From a checkpoint of a small masked image model.
Data: trained on photos with spoken descriptions (Open Images, Localized Narratives), 203450 training examples, 42.8 epochs.
Rows from block 6 of the encoder, named by matrix and row number. Rows with one number belong to one neuron. Each number is 200 + 30 x the weight over its row's rms, rounded and kept within 0 to 999. All counts start at 0.
# fc1: MLP up (encoder.blocks.6.mlp.fc1.weight, 384x192), inputs 128-191
# fc2: MLP down (encoder.blocks.6.mlp.fc2.weight, 192x384, transposed), outputs 128-191
fc1.44,178,199,164,173,184,221,225,194,147,154,164,215,212,182,193,201,205,203,195,167,184,251,211,210,175,140,287,189,200,208,175,159,235,223,206,206,231,167,171,219,248,194,188,186,214,181,224,199,218,203,216,231,167,197,219,249,223,170,239,205,254,201,208,167
fc2.44,164,248,196,225,193,220,173,192,221,194,238,186,162,211,185,179,185,177,180,196,279,219,186,137,179,224,105,198,168,213,186,263,198,190,225,146,178,179,197,233,195,242,268,188,200,204,185,153,218,188,193,160,198,190,190,185,272,239,167,153,232,190,185,250
fc1.45,199,216,175,190,202,201,257,180,152,190,175,211,239,153,168,230,220,171,210,220,182,181,209,175,169,127,207,237,177,264,212,265,239,201,211,178,173,223,171,216,180,243,186,190,173,126,190,217,169,202,225,208,179,177,218,222,240,206,197,242,154,186,194,242
fc2.45,208,239,210,187,198,237,166,169,176,225,194,204,195,172,180,208,198,226,147,204,137,179,186,182,183,252,183,189,157,191,196,198,227,182,220,191,252,179,239,124,216,191,234,252,198,220,189,218,186,191,214,203,221,178,198,156,171,207,168,163,213,159,199,160
fc1.46,166,246,230,215,147,181,186,141,183,194,150,194,179,160,175,193,237,240,180,196,177,115,305,194,203,247,242,218,230,168,212,152,183,251,192,215,175,205,230,187,248,216,166,208,196,167,194,187,250,174,173,188,194,191,154,209,200,129,177,178,237,172,177,194
fc2.46,216,232,210,233,178,171,200,189,168,240,208,234,160,172,179,212,209,194,194,174,245,256,136,228,247,188,217,157,210,239,211,177,191,150,220,194,170,180,220,191,199,233,225,204,214,185,181,206,217,212,225,137,209,154,187,197,166,153,215,217,181,237,203,177
fc1.47,229,180,224,216,138,195,163,156,185,218,228,151,199,182,237,167,156,199,224,181,142,232,177,196,204,173,168,172,224,255,235,240,253,181,226,176,184,210,223,191,163,257,216,222,195,193,283,195,200,182,184,199,187,205,170,225,208,175,176,220,150,182,201,245
fc2.47,184,157,184,192,219,212,209,169,201,156,213,156,207,200,126,202,193,177,148,222,267,192,205,186,184,254,216,193,185,203,222,156,146,198,195,208,202,151,160,235,218,199,222,191,185,231,228,218,200,183,171,186,170,199,212,242,209,216,174,216,238,248,203,182
fc1.48,205,234,208,213,207,185,218,160,172,213,215,214,215,190,205,215,226,242,188,217,186,166,234,202,240,174,221,197,209,198,191,117,167,194,205,190,217,214,177,191,177,164,183,213,185,260,209,158,206,203,252,245,214,197,193,179,239,167,206,219,188,164,177,223
fc2.48,179,199,208,213,225,165,189,226,215,263,189,200,197,229,153,162,199,213,203,225,146,186,182,133,161,223,208,182,185,199,149,187,233,199,231,185,190,243,184,243,248,190,182,233,214,163,168,241,232,133,225,278,222,183,228,209,191,200,199,142,215,152,259,202
fc1.49,244,228,214,250,184,155,125,185,204,185,133,211,224,130,267,165,190,210,180,186,177,200,227,200,214,204,167,224,199,161,142,222,161,224,255,215,185,198,226,171,231,202,190,243,215,169,222,170,218,151,166,167,182,189,152,242,178,208,226,224,208,152,225,216
fc2.49,178,161,175,229,214,143,188,193,182,131,163,175,217,150,256,171,147,230,203,209,170,226,226,209,180,220,204,207,185,162,191,202,202,210,139,229,209,215,173,202,171,215,184,200,190,188,182,216,186,206,226,184,206,187,220,201,239,198,181,224,228,244,220,196
fc1.50,178,148,259,137,248,171,212,202,238,115,186,224,244,239,221,179,235,252,191,217,223,222,165,192,181,153,202,184,173,214,216,192,192,212,186,188,206,192,215,135,199,205,183,224,194,173,148,182,193,228,184,170,222,243,211,186,158,147,185,213,182,190,150,220
fc2.50,175,202,109,207,169,240,154,162,207,230,194,228,233,242,182,186,207,203,217,197,174,192,251,184,179,188,156,236,218,169,208,200,150,190,173,255,149,190,170,226,206,198,239,171,207,181,192,198,199,223,272,201,194,165,224,263,217,223,177,240,192,184,182,148
fc1.51,210,183,196,181,204,245,215,164,190,224,182,171,166,217,232,266,214,210,194,125,201,172,199,186,160,216,168,236,223,229,201,203,230,159,217,208,174,141,188,172,209,184,202,200,211,192,240,190,184,229,175,210,238,245,161,210,232,198,216,167,249,176,135,189
fc2.51,214,185,201,239,210,187,178,184,193,224,202,217,182,178,204,169,152,190,231,230,207,161,243,165,171,208,211,170,155,195,191,175,179,235,231,166,231,231,188,231,215,155,148,189,210,185,166,183,229,216,221,165,169,230,154,210,153,211,254,178,208,171,251,209
fc1.52,188,215,224,214,201,196,232,193,210,198,191,236,193,195,218,202,184,196,239,245,181,206,178,174,127,209,217,148,214,204,198,236,189,216,237,221,220,164,250,174,200,181,206,239,250,225,109,152,191,243,177,199,192,128,218,223,221,229,176,221,207,198,186,217
fc2.52,201,183,211,214,216,212,215,246,209,205,192,141,245,160,177,201,212,210,195,192,183,199,163,167,180,210,251,176,202,191,182,205,178,211,231,221,183,258,207,213,229,207,156,161,221,220,244,220,203,249,213,164,177,156,186,276,183,208,175,191,201,227,172,234
fc1.53,136,231,165,219,208,173,228,252,222,189,177,200,191,164,203,223,169,253,246,204,206,206,244,169,242,189,247,167,202,145,164,167,206,249,218,219,206,218,205,177,168,177,180,276,180,200,183,221,216,209,192,222,150,228,143,223,131,161,182,217,201,179,215,203
fc2.53,206,214,185,200,181,210,225,149,244,178,150,180,193,197,195,197,211,192,200,156,230,157,193,181,205,139,237,139,217,206,239,272,168,217,195,135,222,211,168,159,203,184,228,193,203,205,198,247,163,227,203,210,165,227,192,165,226,208,212,219,163,198,200,178
fc1.54,211,237,175,237,181,174,212,160,192,246,182,224,198,125,193,228,194,173,187,235,171,227,254,206,202,177,228,181,258,204,227,207,193,229,227,155,186,201,253,198,149,248,174,185,179,239,209,194,194,210,183,256,176,167,227,208,247,260,234,143,186,184,217,177
fc2.54,207,210,138,180,172,207,172,251,247,214,178,199,223,195,227,164,190,263,216,192,226,151,246,124,130,212,193,238,233,211,190,214,252,195,238,205,196,199,191,189,187,203,219,206,190,222,226,173,211,233,195,222,235,189,176,251,218,186,191,214,245,225,237,191
fc1.55,147,191,166,178,208,176,207,238,190,186,213,207,277,187,165,175,199,171,175,211,201,186,167,200,165,191,233,232,205,233,179,230,192,184,227,199,192,248,231,226,191,219,211,211,199,260,125,161,209,190,160,207,230,197,234,144,200,225,219,210,173,209,215,219
fc2.55,206,195,176,173,201,219,202,185,162,244,199,235,157,249,234,213,222,202,213,256,194,187,197,250,219,185,159,255,225,181,183,202,210,199,163,201,198,177,176,235,193,192,200,166,175,175,251,215,175,189,246,216,156,215,162,230,219,197,154,227,211,212,219,236
fc1.56,152,211,236,238,259,246,142,173,226,171,210,203,173,191,224,212,189,204,222,209,184,154,196,239,130,226,176,146,234,203,209,179,202,211,245,223,259,169,237,177,170,167,206,215,165,226,175,198,180,224,240,191,202,191,192,227,165,203,251,208,207,125,209,206
fc2.56,186,195,209,225,162,214,202,181,222,261,185,218,197,232,217,214,219,235,197,210,192,262,234,222,195,227,231,304,206,193,226,174,170,202,199,192,195,169,234,136,223,182,167,175,189,202,174,218,219,209,200,232,210,187,232,180,230,231,169,182,207,190,166,157
fc1.57,227,237,191,207,155,231,173,177,178,208,246,248,206,228,191,220,262,228,209,171,194,219,178,148,185,147,209,194,221,182,168,163,185,193,156,245,223,156,210,192,185,214,244,211,193,215,230,257,245,193,205,192,230,179,206,164,235,141,148,144,230,187,178,243
fc2.57,192,221,192,180,231,201,203,236,156,205,225,231,187,180,192,198,174,186,205,182,249,256,198,169,231,228,189,130,190,203,196,227,180,197,189,189,220,184,214,201,207,191,218,225,180,200,153,227,219,196,193,195,275,169,219,182,227,185,190,134,223,228,237,223
fc1.58,182,167,214,199,219,206,189,150,203,177,185,259,187,178,178,237,209,181,278,202,207,164,193,189,173,164,217,134,170,153,180,217,226,182,234,182,192,207,208,213,153,170,164,163,211,249,182,194,229,155,228,193,184,157,201,240,235,218,181,211,222,163,135,213
fc2.58,233,240,147,181,202,225,151,222,291,206,235,232,194,225,173,173,231,205,215,270,235,211,201,222,191,194,225,218,181,169,158,224,166,203,208,232,213,197,181,247,226,236,217,246,198,189,212,195,235,178,208,208,237,146,240,213,217,214,174,233,218,171,179,214
fc1.59,260,185,215,161,163,188,237,188,233,159,189,243,225,199,224,172,229,225,181,185,312,198,154,159,205,164,196,182,208,202,245,174,201,185,210,235,245,228,150,200,195,183,127,232,209,206,175,157,173,199,182,209,211,240,245,149,196,181,216,204,192,206,159,221
fc2.59,211,172,223,187,197,209,221,167,183,163,198,229,228,213,205,228,267,228,190,158,212,216,195,258,231,210,228,206,231,179,179,180,201,160,209,215,229,178,140,161,174,227,207,246,190,217,199,151,213,236,162,203,228,185,229,202,219,185,208,198,207,193,147,231
fc1.60,202,193,239,227,216,200,203,253,221,233,210,191,258,188,239,193,176,163,226,165,190,215,192,242,235,177,209,179,171,206,256,180,181,188,172,225,222,181,224,216,205,206,210,177,247,205,219,215,206,235,174,230,200,208,262,229,196,188,173,244,246,247,172,213
fc2.60,191,232,172,233,259,210,179,229,147,184,247,174,228,195,205,192,239,151,199,157,215,228,211,225,201,169,232,156,202,159,179,171,289,249,224,168,205,144,206,234,185,206,196,170,181,272,202,188,174,159,245,198,223,229,170,279,219,157,184,225,232,243,225,157
fc1.61,199,271,180,217,167,182,239,235,182,220,246,190,164,199,170,234,211,191,157,204,195,173,192,240,225,176,176,187,214,141,221,220,184,222,242,230,175,202,224,228,237,180,186,185,206,245,236,250,218,195,128,210,158,223,233,166,159,173,213,174,216,152,200,259
fc2.61,188,187,225,189,223,221,184,196,166,142,166,117,156,218,207,161,218,250,214,215,211,159,217,207,215,212,149,175,140,193,162,245,226,163,177,181,182,226,209,187,169,205,180,190,189,195,193,191,192,223,174,203,266,180,244,208,221,166,185,218,198,235,222,182
fc1.62,215,229,199,195,198,164,251,225,171,269,188,214,175,248,189,194,173,183,250,195,157,195,165,190,208,175,241,177,214,152,192,188,178,185,219,204,221,235,249,159,207,185,170,168,207,214,214,246,167,220,213,203,237,223,175,168,192,190,214,209,262,183,231,222
fc2.62,216,222,218,183,204,193,212,210,188,228,212,242,165,178,165,184,150,224,221,159,165,197,180,158,213,249,221,179,166,174,164,212,192,208,242,225,233,227,221,200,172,216,187,176,207,177,262,234,183,198,218,165,233,215,163,204,202,153,271,184,239,172,261,239
fc1.63,255,170,231,163,226,248,174,193,184,214,231,247,217,153,234,211,171,190,203,282,176,187,171,155,194,209,246,152,199,196,188,176,227,220,219,233,180,181,219,188,193,215,205,185,197,208,243,250,266,197,180,196,204,161,224,216,194,239,187,183,247,247,225,207
fc2.63,224,138,216,168,202,207,200,214,164,246,270,234,202,221,194,205,198,243,180,212,193,197,212,248,177,199,177,185,193,181,255,201,224,160,272,179,216,225,229,190,219,201,246,223,184,194,197,208,169,173,229,172,190,190,208,183,166,240,152,181,176,233,214,211
fc1.64,238,202,219,159,189,238,221,149,212,210,215,230,194,207,208,181,186,128,237,217,170,160,255,213,168,169,165,216,233,231,181,219,192,212,176,246,225,188,221,220,166,228,213,173,227,216,155,165,249,188,278,234,185,243,185,182,195,195,212,172,223,177,155,232
fc2.64,198,196,162,218,211,140,187,193,198,217,244,166,170,202,246,219,248,176,211,160,247,222,211,193,181,197,207,200,179,236,239,226,156,216,217,213,181,183,149,258,195,200,173,225,202,127,195,197,190,231,234,254,141,200,183,198,248,192,253,208,175,187,229,214
fc1.65,194,198,194,209,180,146,204,176,282,251,215,259,199,219,221,212,236,175,237,188,165,218,232,177,119,221,148,166,176,250,205,182,185,183,163,238,195,157,159,219,212,240,184,261,179,208,174,227,236,226,238,218,193,178,256,218,229,206,201,237,222,191,176,207
fc2.65,225,202,220,281,185,180,212,182,235,200,205,234,225,231,228,183,220,196,214,210,166,200,205,218,199,254,182,174,221,203,175,179,188,201,178,181,200,218,162,205,196,199,190,279,180,201,192,230,216,164,287,190,217,225,241,146,170,165,193,195,180,170,161,232
fc1.66,208,159,244,175,227,193,127,202,260,214,189,196,179,188,186,171,239,196,226,176,204,150,179,243,181,157,189,201,166,203,188,220,185,206,227,271,214,201,171,177,262,221,246,193,234,233,169,238,243,170,158,199,193,182,205,176,238,156,142,175,175,235,209,249
fc2.66,227,200,187,189,137,228,179,242,184,224,250,233,261,178,230,155,189,200,168,152,228,169,167,170,191,241,216,234,180,208,215,220,255,187,252,216,236,158,244,238,199,230,195,192,173,228,178,182,245,175,189,179,220,192,185,211,191,192,175,172,245,235,173,193
fc1.67,232,166,244,235,176,166,213,180,193,233,189,146,221,195,208,195,200,157,172,225,231,235,200,245,216,180,162,256,174,207,190,200,182,174,209,212,174,215,183,269,248,183,140,191,162,173,229,204,249,212,213,222,130,181,258,189,192,196,133,295,137,199,222,224
fc2.67,140,264,214,235,190,206,243,167,195,227,168,199,187,242,215,214,199,141,209,159,180,268,217,251,201,192,207,264,185,205,151,158,199,177,213,233,211,190,177,226,243,168,177,171,227,171,186,184,202,242,217,204,186,188,215,232,148,199,223,226,187,167,213,240
fc1.68,232,195,240,200,234,210,182,176,226,199,179,210,182,181,220,233,183,245,198,201,180,158,177,191,214,207,196,156,140,239,187,205,191,182,222,165,260,233,237,186,179,202,195,184,177,189,175,240,201,203,209,175,195,197,216,217,226,211,211,178,193,166,185,208
fc2.68,204,224,176,206,217,194,201,191,204,254,203,210,180,202,148,188,235,222,235,211,176,158,198,176,231,203,186,165,187,214,217,187,182,193,170,159,278,194,240,249,210,197,250,234,151,183,197,183,240,214,222,172,320,201,210,186,186,217,197,154,202,212,270,219
fc1.69,213,201,220,173,233,156,253,208,144,225,178,193,122,175,224,186,172,174,186,166,199,183,213,199,229,223,153,203,206,192,201,215,191,233,188,194,185,173,184,221,138,179,237,236,162,180,159,194,195,237,219,267,208,205,165,189,213,203,190,236,167,176,215,180
fc2.69,252,193,213,161,214,205,184,203,198,179,225,174,175,195,188,163,215,244,209,165,239,191,205,201,172,216,179,204,175,196,207,181,152,196,166,150,180,214,228,217,168,181,204,259,159,227,214,226,189,220,183,227,217,271,220,219,259,142,177,184,237,176,212,195
fc1.70,211,177,163,253,207,183,224,181,183,197,215,216,112,227,143,179,165,180,220,228,274,173,239,153,236,196,205,157,125,200,204,179,234,208,212,249,146,166,246,202,231,146,245,198,243,211,189,202,213,167,178,170,233,220,215,203,182,156,171,208,197,184,184,203
fc2.70,224,151,141,218,194,207,170,235,135,193,226,209,174,204,211,200,173,145,204,221,202,178,220,124,222,184,177,166,167,207,213,222,220,240,198,216,204,222,143,203,181,220,203,245,219,242,199,177,220,215,186,223,187,200,188,257,211,119,223,228,223,179,191,145
fc1.71,232,198,170,251,235,194,149,165,182,221,200,220,125,193,201,181,148,189,153,173,204,212,196,183,266,205,157,234,216,201,183,195,199,216,203,128,173,234,205,217,203,209,210,160,179,152,173,219,179,166,171,226,271,227,166,147,184,231,213,211,210,248,161,171
fc2.71,175,177,197,234,202,182,212,167,199,179,253,184,168,218,248,243,204,225,222,242,171,198,201,185,251,162,169,210,243,203,200,228,173,207,223,206,199,182,204,151,169,196,182,164,234,190,224,104,194,227,197,245,181,230,182,143,237,165,183,239,170,171,190,202
fc1.72,209,220,196,204,204,218,249,157,182,175,265,203,239,204,215,142,168,216,163,206,219,211,224,156,246,208,208,186,230,196,174,178,205,213,162,222,178,180,232,186,195,128,220,232,162,169,236,239,143,186,163,167,226,198,185,196,263,208,181,191,223,230,169,204
fc2.72,222,195,244,167,187,202,177,185,264,241,211,144,162,155,179,184,224,182,247,250,187,221,179,198,172,258,181,189,224,221,182,220,172,186,192,198,211,198,207,245,171,240,220,193,222,217,179,188,181,176,210,178,209,198,258,133,216,199,190,230,182,183,173,273
fc1.73,175,195,244,172,247,168,164,269,196,258,209,177,251,186,174,186,164,192,165,211,198,228,267,220,214,203,197,188,221,185,235,174,214,159,236,211,248,180,209,176,215,249,190,147,188,218,247,207,159,257,188,247,172,208,212,215,248,212,148,215,164,255,219,246
fc2.73,209,201,214,182,215,274,159,162,139,215,192,229,210,225,229,190,199,181,221,193,164,216,204,215,193,206,168,249,113,188,184,190,198,197,147,212,237,240,178,191,219,236,189,254,185,229,215,213,214,189,168,199,196,195,202,274,200,142,156,187,216,175,206,220
fc1.74,173,200,191,208,233,233,157,211,256,198,221,180,201,181,191,212,193,167,215,225,210,222,251,227,255,242,166,180,228,176,210,240,180,202,192,142,178,215,181,190,217,187,188,166,212,223,205,191,163,204,239,162,209,210,170,202,169,181,223,193,202,216,173,265
fc2.74,201,177,240,206,221,241,190,223,199,152,202,215,186,169,141,241,193,197,201,173,197,224,206,198,275,144,168,194,227,241,216,193,173,187,204,242,175,181,257,138,203,184,187,156,179,235,217,200,229,213,203,221,187,221,161,194,264,176,201,203,226,197,76,193
fc1.75,180,156,191,220,218,150,194,176,223,210,182,211,159,209,212,235,221,171,187,177,171,217,243,223,142,219,199,190,230,191,227,213,148,199,210,221,208,202,167,250,188,232,221,167,182,131,203,175,229,221,244,251,182,183,211,202,190,193,195,240,166,173,228,189
fc2.75,222,181,199,217,195,244,210,189,240,168,188,193,211,224,221,164,180,203,180,215,145,167,159,166,206,242,208,146,188,213,152,206,243,204,154,195,168,225,204,225,197,219,221,271,238,195,172,185,202,167,237,169,233,218,175,165,209,178,208,189,213,213,196,209
fc1.76,219,176,219,214,255,205,197,158,216,190,193,242,212,183,239,169,146,211,218,207,230,177,194,209,191,219,210,139,196,231,216,221,202,235,117,206,172,194,223,204,122,220,222,219,219,184,226,259,236,189,188,164,224,243,249,195,172,239,222,183,197,207,166,161
fc2.76,227,160,164,203,168,271,220,190,165,153,224,224,180,180,229,227,197,211,137,229,164,200,228,253,195,206,221,216,169,193,220,215,249,229,140,254,214,194,190,199,204,224,208,201,163,182,227,209,158,219,172,237,182,247,242,195,230,228,169,178,196,245,196,188
fc1.77,210,164,171,158,204,201,190,213,225,226,190,190,207,209,167,225,184,181,263,244,208,231,218,217,162,273,232,268,186,244,145,227,181,196,180,227,253,199,210,223,193,258,189,187,207,224,222,201,202,178,221,188,241,240,202,202,183,172,219,182,159,156,129,201
fc2.77,185,224,181,204,183,241,251,185,207,156,240,169,143,190,193,158,195,183,171,162,172,190,174,172,261,188,174,203,281,194,225,170,146,187,254,200,212,186,215,246,174,136,155,206,153,245,221,238,207,192,188,217,165,262,218,200,192,215,220,173,213,202,150,198
fc1.78,163,211,235,211,208,204,191,153,180,208,209,163,197,221,225,173,157,199,227,231,192,177,153,212,172,196,188,184,226,246,194,179,184,125,173,193,196,200,253,176,241,220,168,180,231,182,226,189,165,182,206,254,190,135,165,176,167,206,197,245,240,201,185,170
fc2.78,159,214,189,195,195,213,195,202,180,196,189,195,224,233,196,212,201,232,223,169,209,198,210,154,204,165,179,174,145,210,219,200,269,170,229,192,203,187,259,176,214,225,155,114,161,213,167,156,239,214,201,239,228,213,133,179,167,192,181,210,212,253,175,193
fc1.79,213,219,194,208,195,256,225,181,225,214,150,115,191,213,227,181,163,225,206,163,174,236,240,203,217,145,167,192,240,218,210,173,216,269,181,199,203,179,216,228,213,181,251,267,228,208,167,168,242,198,208,155,169,193,189,135,206,172,184,186,212,211,148,170
fc2.79,219,172,174,199,143,234,181,208,274,151,178,227,237,242,181,156,173,192,228,175,191,182,169,281,201,182,218,211,202,207,237,215,191,237,181,185,200,195,136,162,238,244,223,203,116,236,258,196,226,150,176,215,225,166,211,157,231,184,207,205,177,199,233,174
fc1.80,223,182,228,236,246,161,239,218,192,226,167,218,212,194,223,196,183,156,201,162,147,217,194,209,178,210,214,174,207,176,231,169,250,188,202,138,237,157,232,191,145,218,234,227,208,202,155,150,129,175,216,143,179,243,217,233,217,166,157,190,212,234,207,170
fc2.80,240,189,206,193,208,223,256,182,185,207,176,211,225,177,222,183,185,142,229,204,197,173,191,236,206,195,266,154,219,217,185,141,193,221,215,206,212,195,261,141,212,188,172,173,210,167,208,197,208,224,167,148,158,196,207,225,196,198,186,216,205,256,223,224
fc1.81,282,245,206,208,220,204,206,182,180,226,160,214,185,156,226,166,173,182,155,140,222,202,253,195,190,228,185,164,179,192,159,214,214,193,190,203,227,220,219,271,198,184,189,175,185,236,180,220,206,223,175,196,219,184,224,228,201,176,147,170,222,169,261,171
fc2.81,176,196,169,163,189,209,204,173,219,208,189,168,295,201,208,148,209,230,240,219,243,224,176,125,176,204,210,194,216,192,212,192,212,225,151,176,175,197,279,200,200,233,198,186,235,222,183,132,245,188,194,195,167,176,215,242,224,199,190,214,191,180,251,163
fc1.82,229,208,210,144,214,256,211,171,209,188,189,202,162,252,148,188,278,174,183,186,203,203,191,205,220,168,181,209,244,178,204,181,198,152,171,278,194,167,229,190,228,233,190,191,229,259,239,201,155,200,158,177,183,214,232,235,257,209,218,159,242,212,157,209
fc2.82,252,230,197,256,191,181,207,186,151,209,192,207,172,169,233,165,168,165,165,150,214,229,246,228,203,244,187,203,163,200,179,198,183,247,180,154,230,203,194,250,165,208,225,184,185,173,168,129,212,235,167,174,190,197,194,189,190,227,273,204,171,210,228,182
fc1.83,175,235,228,179,195,208,222,203,200,214,200,250,205,162,238,265,199,227,176,200,174,166,179,216,217,220,234,151,209,172,160,189,146,222,207,155,211,260,141,192,178,154,201,299,127,168,224,164,239,237,172,225,193,190,162,172,166,183,204,228,187,199,214,211
fc2.83,223,178,237,221,230,188,202,134,210,242,196,222,161,159,149,187,171,189,182,155,249,168,189,132,160,193,228,176,228,157,201,224,210,226,189,203,230,179,212,204,166,232,226,248,202,214,197,231,162,242,215,270,214,182,160,207,173,252,195,195,209,217,201,198
fc1.84,226,209,195,223,183,162,187,221,222,211,186,199,237,198,147,181,183,209,197,193,187,154,185,230,209,213,173,200,178,256,247,193,189,210,218,190,226,209,216,240,169,199,203,228,214,208,158,235,170,248,204,243,205,252,263,177,216,176,169,229,217,198,198,232
fc2.84,169,207,229,182,164,209,169,205,198,162,234,199,183,267,243,216,183,227,226,274,205,203,216,217,265,145,159,158,224,186,177,241,222,193,179,222,184,185,237,214,180,231,192,142,162,252,193,229,204,184,156,195,201,169,197,222,175,198,168,179,201,199,204,176
fc1.85,154,229,195,227,144,240,213,195,179,229,192,167,201,197,212,159,201,121,198,240,208,226,255,259,243,227,196,239,209,221,201,210,211,194,180,144,227,218,182,213,200,200,201,238,228,230,213,184,209,266,177,170,180,193,192,140,185,237,205,238,169,186,199,180
fc2.85,202,212,180,205,214,179,238,208,215,209,212,204,200,234,189,179,205,170,261,177,230,233,210,157,187,193,190,219,165,177,170,204,201,225,197,236,174,236,194,270,226,230,196,263,185,230,217,197,170,191,150,122,196,202,207,197,205,246,219,165,226,202,188,171
fc1.86,229,196,143,200,238,174,198,220,199,187,166,179,154,176,201,211,241,163,213,226,200,238,269,196,165,216,196,180,230,129,206,184,245,194,220,151,258,169,195,168,259,223,244,169,160,196,177,195,189,183,170,139,208,209,202,200,227,174,201,161,200,195,224,246
fc2.86,228,218,207,225,266,215,195,179,221,272,183,199,205,186,213,215,246,138,255,234,189,228,144,223,193,226,212,186,192,228,204,151,202,260,180,181,184,191,261,167,130,199,211,197,185,172,210,256,228,188,168,117,167,169,188,205,108,220,216,230,234,181,242,174
fc1.87,262,223,233,175,206,259,174,206,160,220,202,167,194,124,218,198,158,208,174,147,215,221,212,192,171,188,185,213,188,162,163,208,212,185,202,202,191,201,187,150,217,135,202,158,226,223,238,264,198,189,158,243,192,264,181,149,212,189,223,147,195,177,202,194
fc2.87,219,155,210,182,210,201,190,220,157,180,192,187,189,210,189,207,204,257,180,223,186,196,190,176,211,160,123,184,192,202,192,138,200,173,228,211,204,178,208,247,231,203,142,220,197,210,191,170,230,177,214,176,233,204,180,245,182,189,184,196,199,197,248,229
fc1.88,186,198,211,148,186,239,213,218,163,188,236,231,240,202,156,218,216,185,257,187,186,211,187,200,177,181,194,171,221,209,195,225,179,242,151,216,187,189,171,242,206,231,206,191,227,149,107,236,186,237,249,237,219,172,201,132,257,223,181,196,190,156,203,209
fc2.88,229,238,171,162,223,201,162,182,193,221,207,213,162,219,170,217,226,168,199,238,187,224,207,216,225,205,231,227,200,222,191,227,192,147,135,208,189,207,164,182,199,279,247,222,191,183,146,253,225,111,219,252,207,225,156,151,185,226,167,200,222,178,226,214
fc1.89,164,186,147,215,186,243,196,243,193,169,196,219,183,242,224,181,206,221,232,213,249,167,157,189,199,212,179,183,202,209,233,192,216,171,200,195,171,201,230,226,218,233,129,171,157,161,189,198,274,227,182,233,180,131,204,230,210,158,148,124,207,190,226,110
fc2.89,258,192,199,218,207,163,196,241,211,183,151,235,233,153,194,173,198,169,198,198,170,210,248,182,186,159,184,242,166,195,193,233,180,167,192,175,220,176,195,192,213,185,228,206,190,169,242,200,233,159,251,164,155,136,190,197,156,195,181,168,210,230,179,253
fc1.90,211,199,160,168,229,208,200,169,180,218,199,214,229,201,175,247,177,214,132,224,182,229,223,260,200,205,143,167,185,229,229,188,238,184,221,195,155,148,248,271,176,163,190,223,236,237,166,236,197,214,200,201,223,228,233,204,179,173,199,162,159,201,198,240
fc2.90,221,195,179,241,222,175,222,188,173,226,220,235,260,193,207,206,189,159,142,152,189,141,208,158,192,228,228,157,208,220,195,230,192,251,219,183,269,197,159,160,209,138,182,176,172,223,157,235,193,239,257,122,200,214,248,227,180,175,247,246,224,211,175,218
fc1.91,155,176,230,211,205,169,175,234,217,253,216,179,195,174,149,201,183,224,191,169,204,240,259,179,198,232,184,229,234,202,179,251,186,204,242,190,199,242,192,162,158,180,167,182,235,207,239,249,176,266,160,206,170,185,192,238,223,209,218,198,139,184,188,223
fc2.91,178,214,176,182,166,245,170,203,159,283,143,181,222,216,200,179,196,226,208,198,158,209,209,150,192,196,205,179,196,225,192,193,214,205,216,254,179,231,244,213,262,199,161,177,176,268,177,196,203,223,142,175,203,167,228,270,188,169,117,130,234,164,264,243
fc1.92,163,169,247,236,217,206,164,216,198,146,231,170,135,188,261,222,156,199,173,145,217,206,125,241,263,158,190,241,232,210,167,209,267,191,198,240,217,251,189,227,245,152,200,182,210,166,155,188,241,182,192,204,238,234,246,179,173,185,195,188,219,198,192,132
fc2.92,249,204,184,175,194,127,216,167,252,206,186,195,307,192,158,189,261,171,164,186,217,159,231,145,268,171,213,180,195,219,190,195,190,165,116,213,198,188,211,192,198,231,207,236,150,209,271,215,209,182,137,186,206,190,238,211,225,209,211,255,214,156,179,194
fc1.93,213,198,193,218,230,233,206,199,228,199,233,205,179,158,157,234,215,219,140,277,163,241,194,142,165,191,201,176,217,189,196,237,186,180,197,232,186,249,213,186,189,171,187,240,200,193,133,200,209,222,155,193,133,173,203,231,259,202,187,191,223,141,225,192
fc2.93,196,167,236,184,182,242,233,256,220,183,256,160,225,195,156,198,193,222,202,285,213,242,168,178,240,161,244,220,228,183,209,205,223,170,224,228,199,202,210,260,194,202,198,197,181,258,246,238,231,215,169,195,209,164,264,216,243,196,191,197,246,200,194,237
fc1.94,193,197,195,171,268,217,243,181,168,154,205,230,220,207,220,187,182,171,161,188,174,233,201,190,166,173,273,242,180,194,165,203,163,162,250,249,223,203,190,174,181,227,206,153,226,142,202,175,189,198,188,203,205,150,204,175,203,224,193,255,203,214,184,207
fc2.94,184,162,208,191,196,253,245,208,193,186,190,206,194,141,199,188,240,220,174,257,182,125,200,214,182,201,177,168,225,169,180,155,253,162,236,166,195,177,204,224,244,183,214,173,185,206,201,237,156,212,218,308,203,215,166,210,217,246,159,216,221,195,194,206
fc1.95,180,226,214,221,191,199,189,136,176,176,268,184,186,211,207,211,218,204,145,211,199,215,209,267,208,206,197,130,155,169,179,223,146,227,224,196,202,207,199,236,236,216,156,133,240,196,161,193,163,240,174,224,186,174,240,199,160,158,236,152,183,212,177,191
fc2.95,159,169,157,216,233,233,181,199,196,217,196,245,168,189,203,157,205,230,269,137,210,167,182,207,202,214,243,193,211,221,194,197,224,200,200,249,151,204,180,211,198,212,225,225,213,230,249,184,191,223,222,158,196,171,115,219,199,198,156,173,226,169,218,253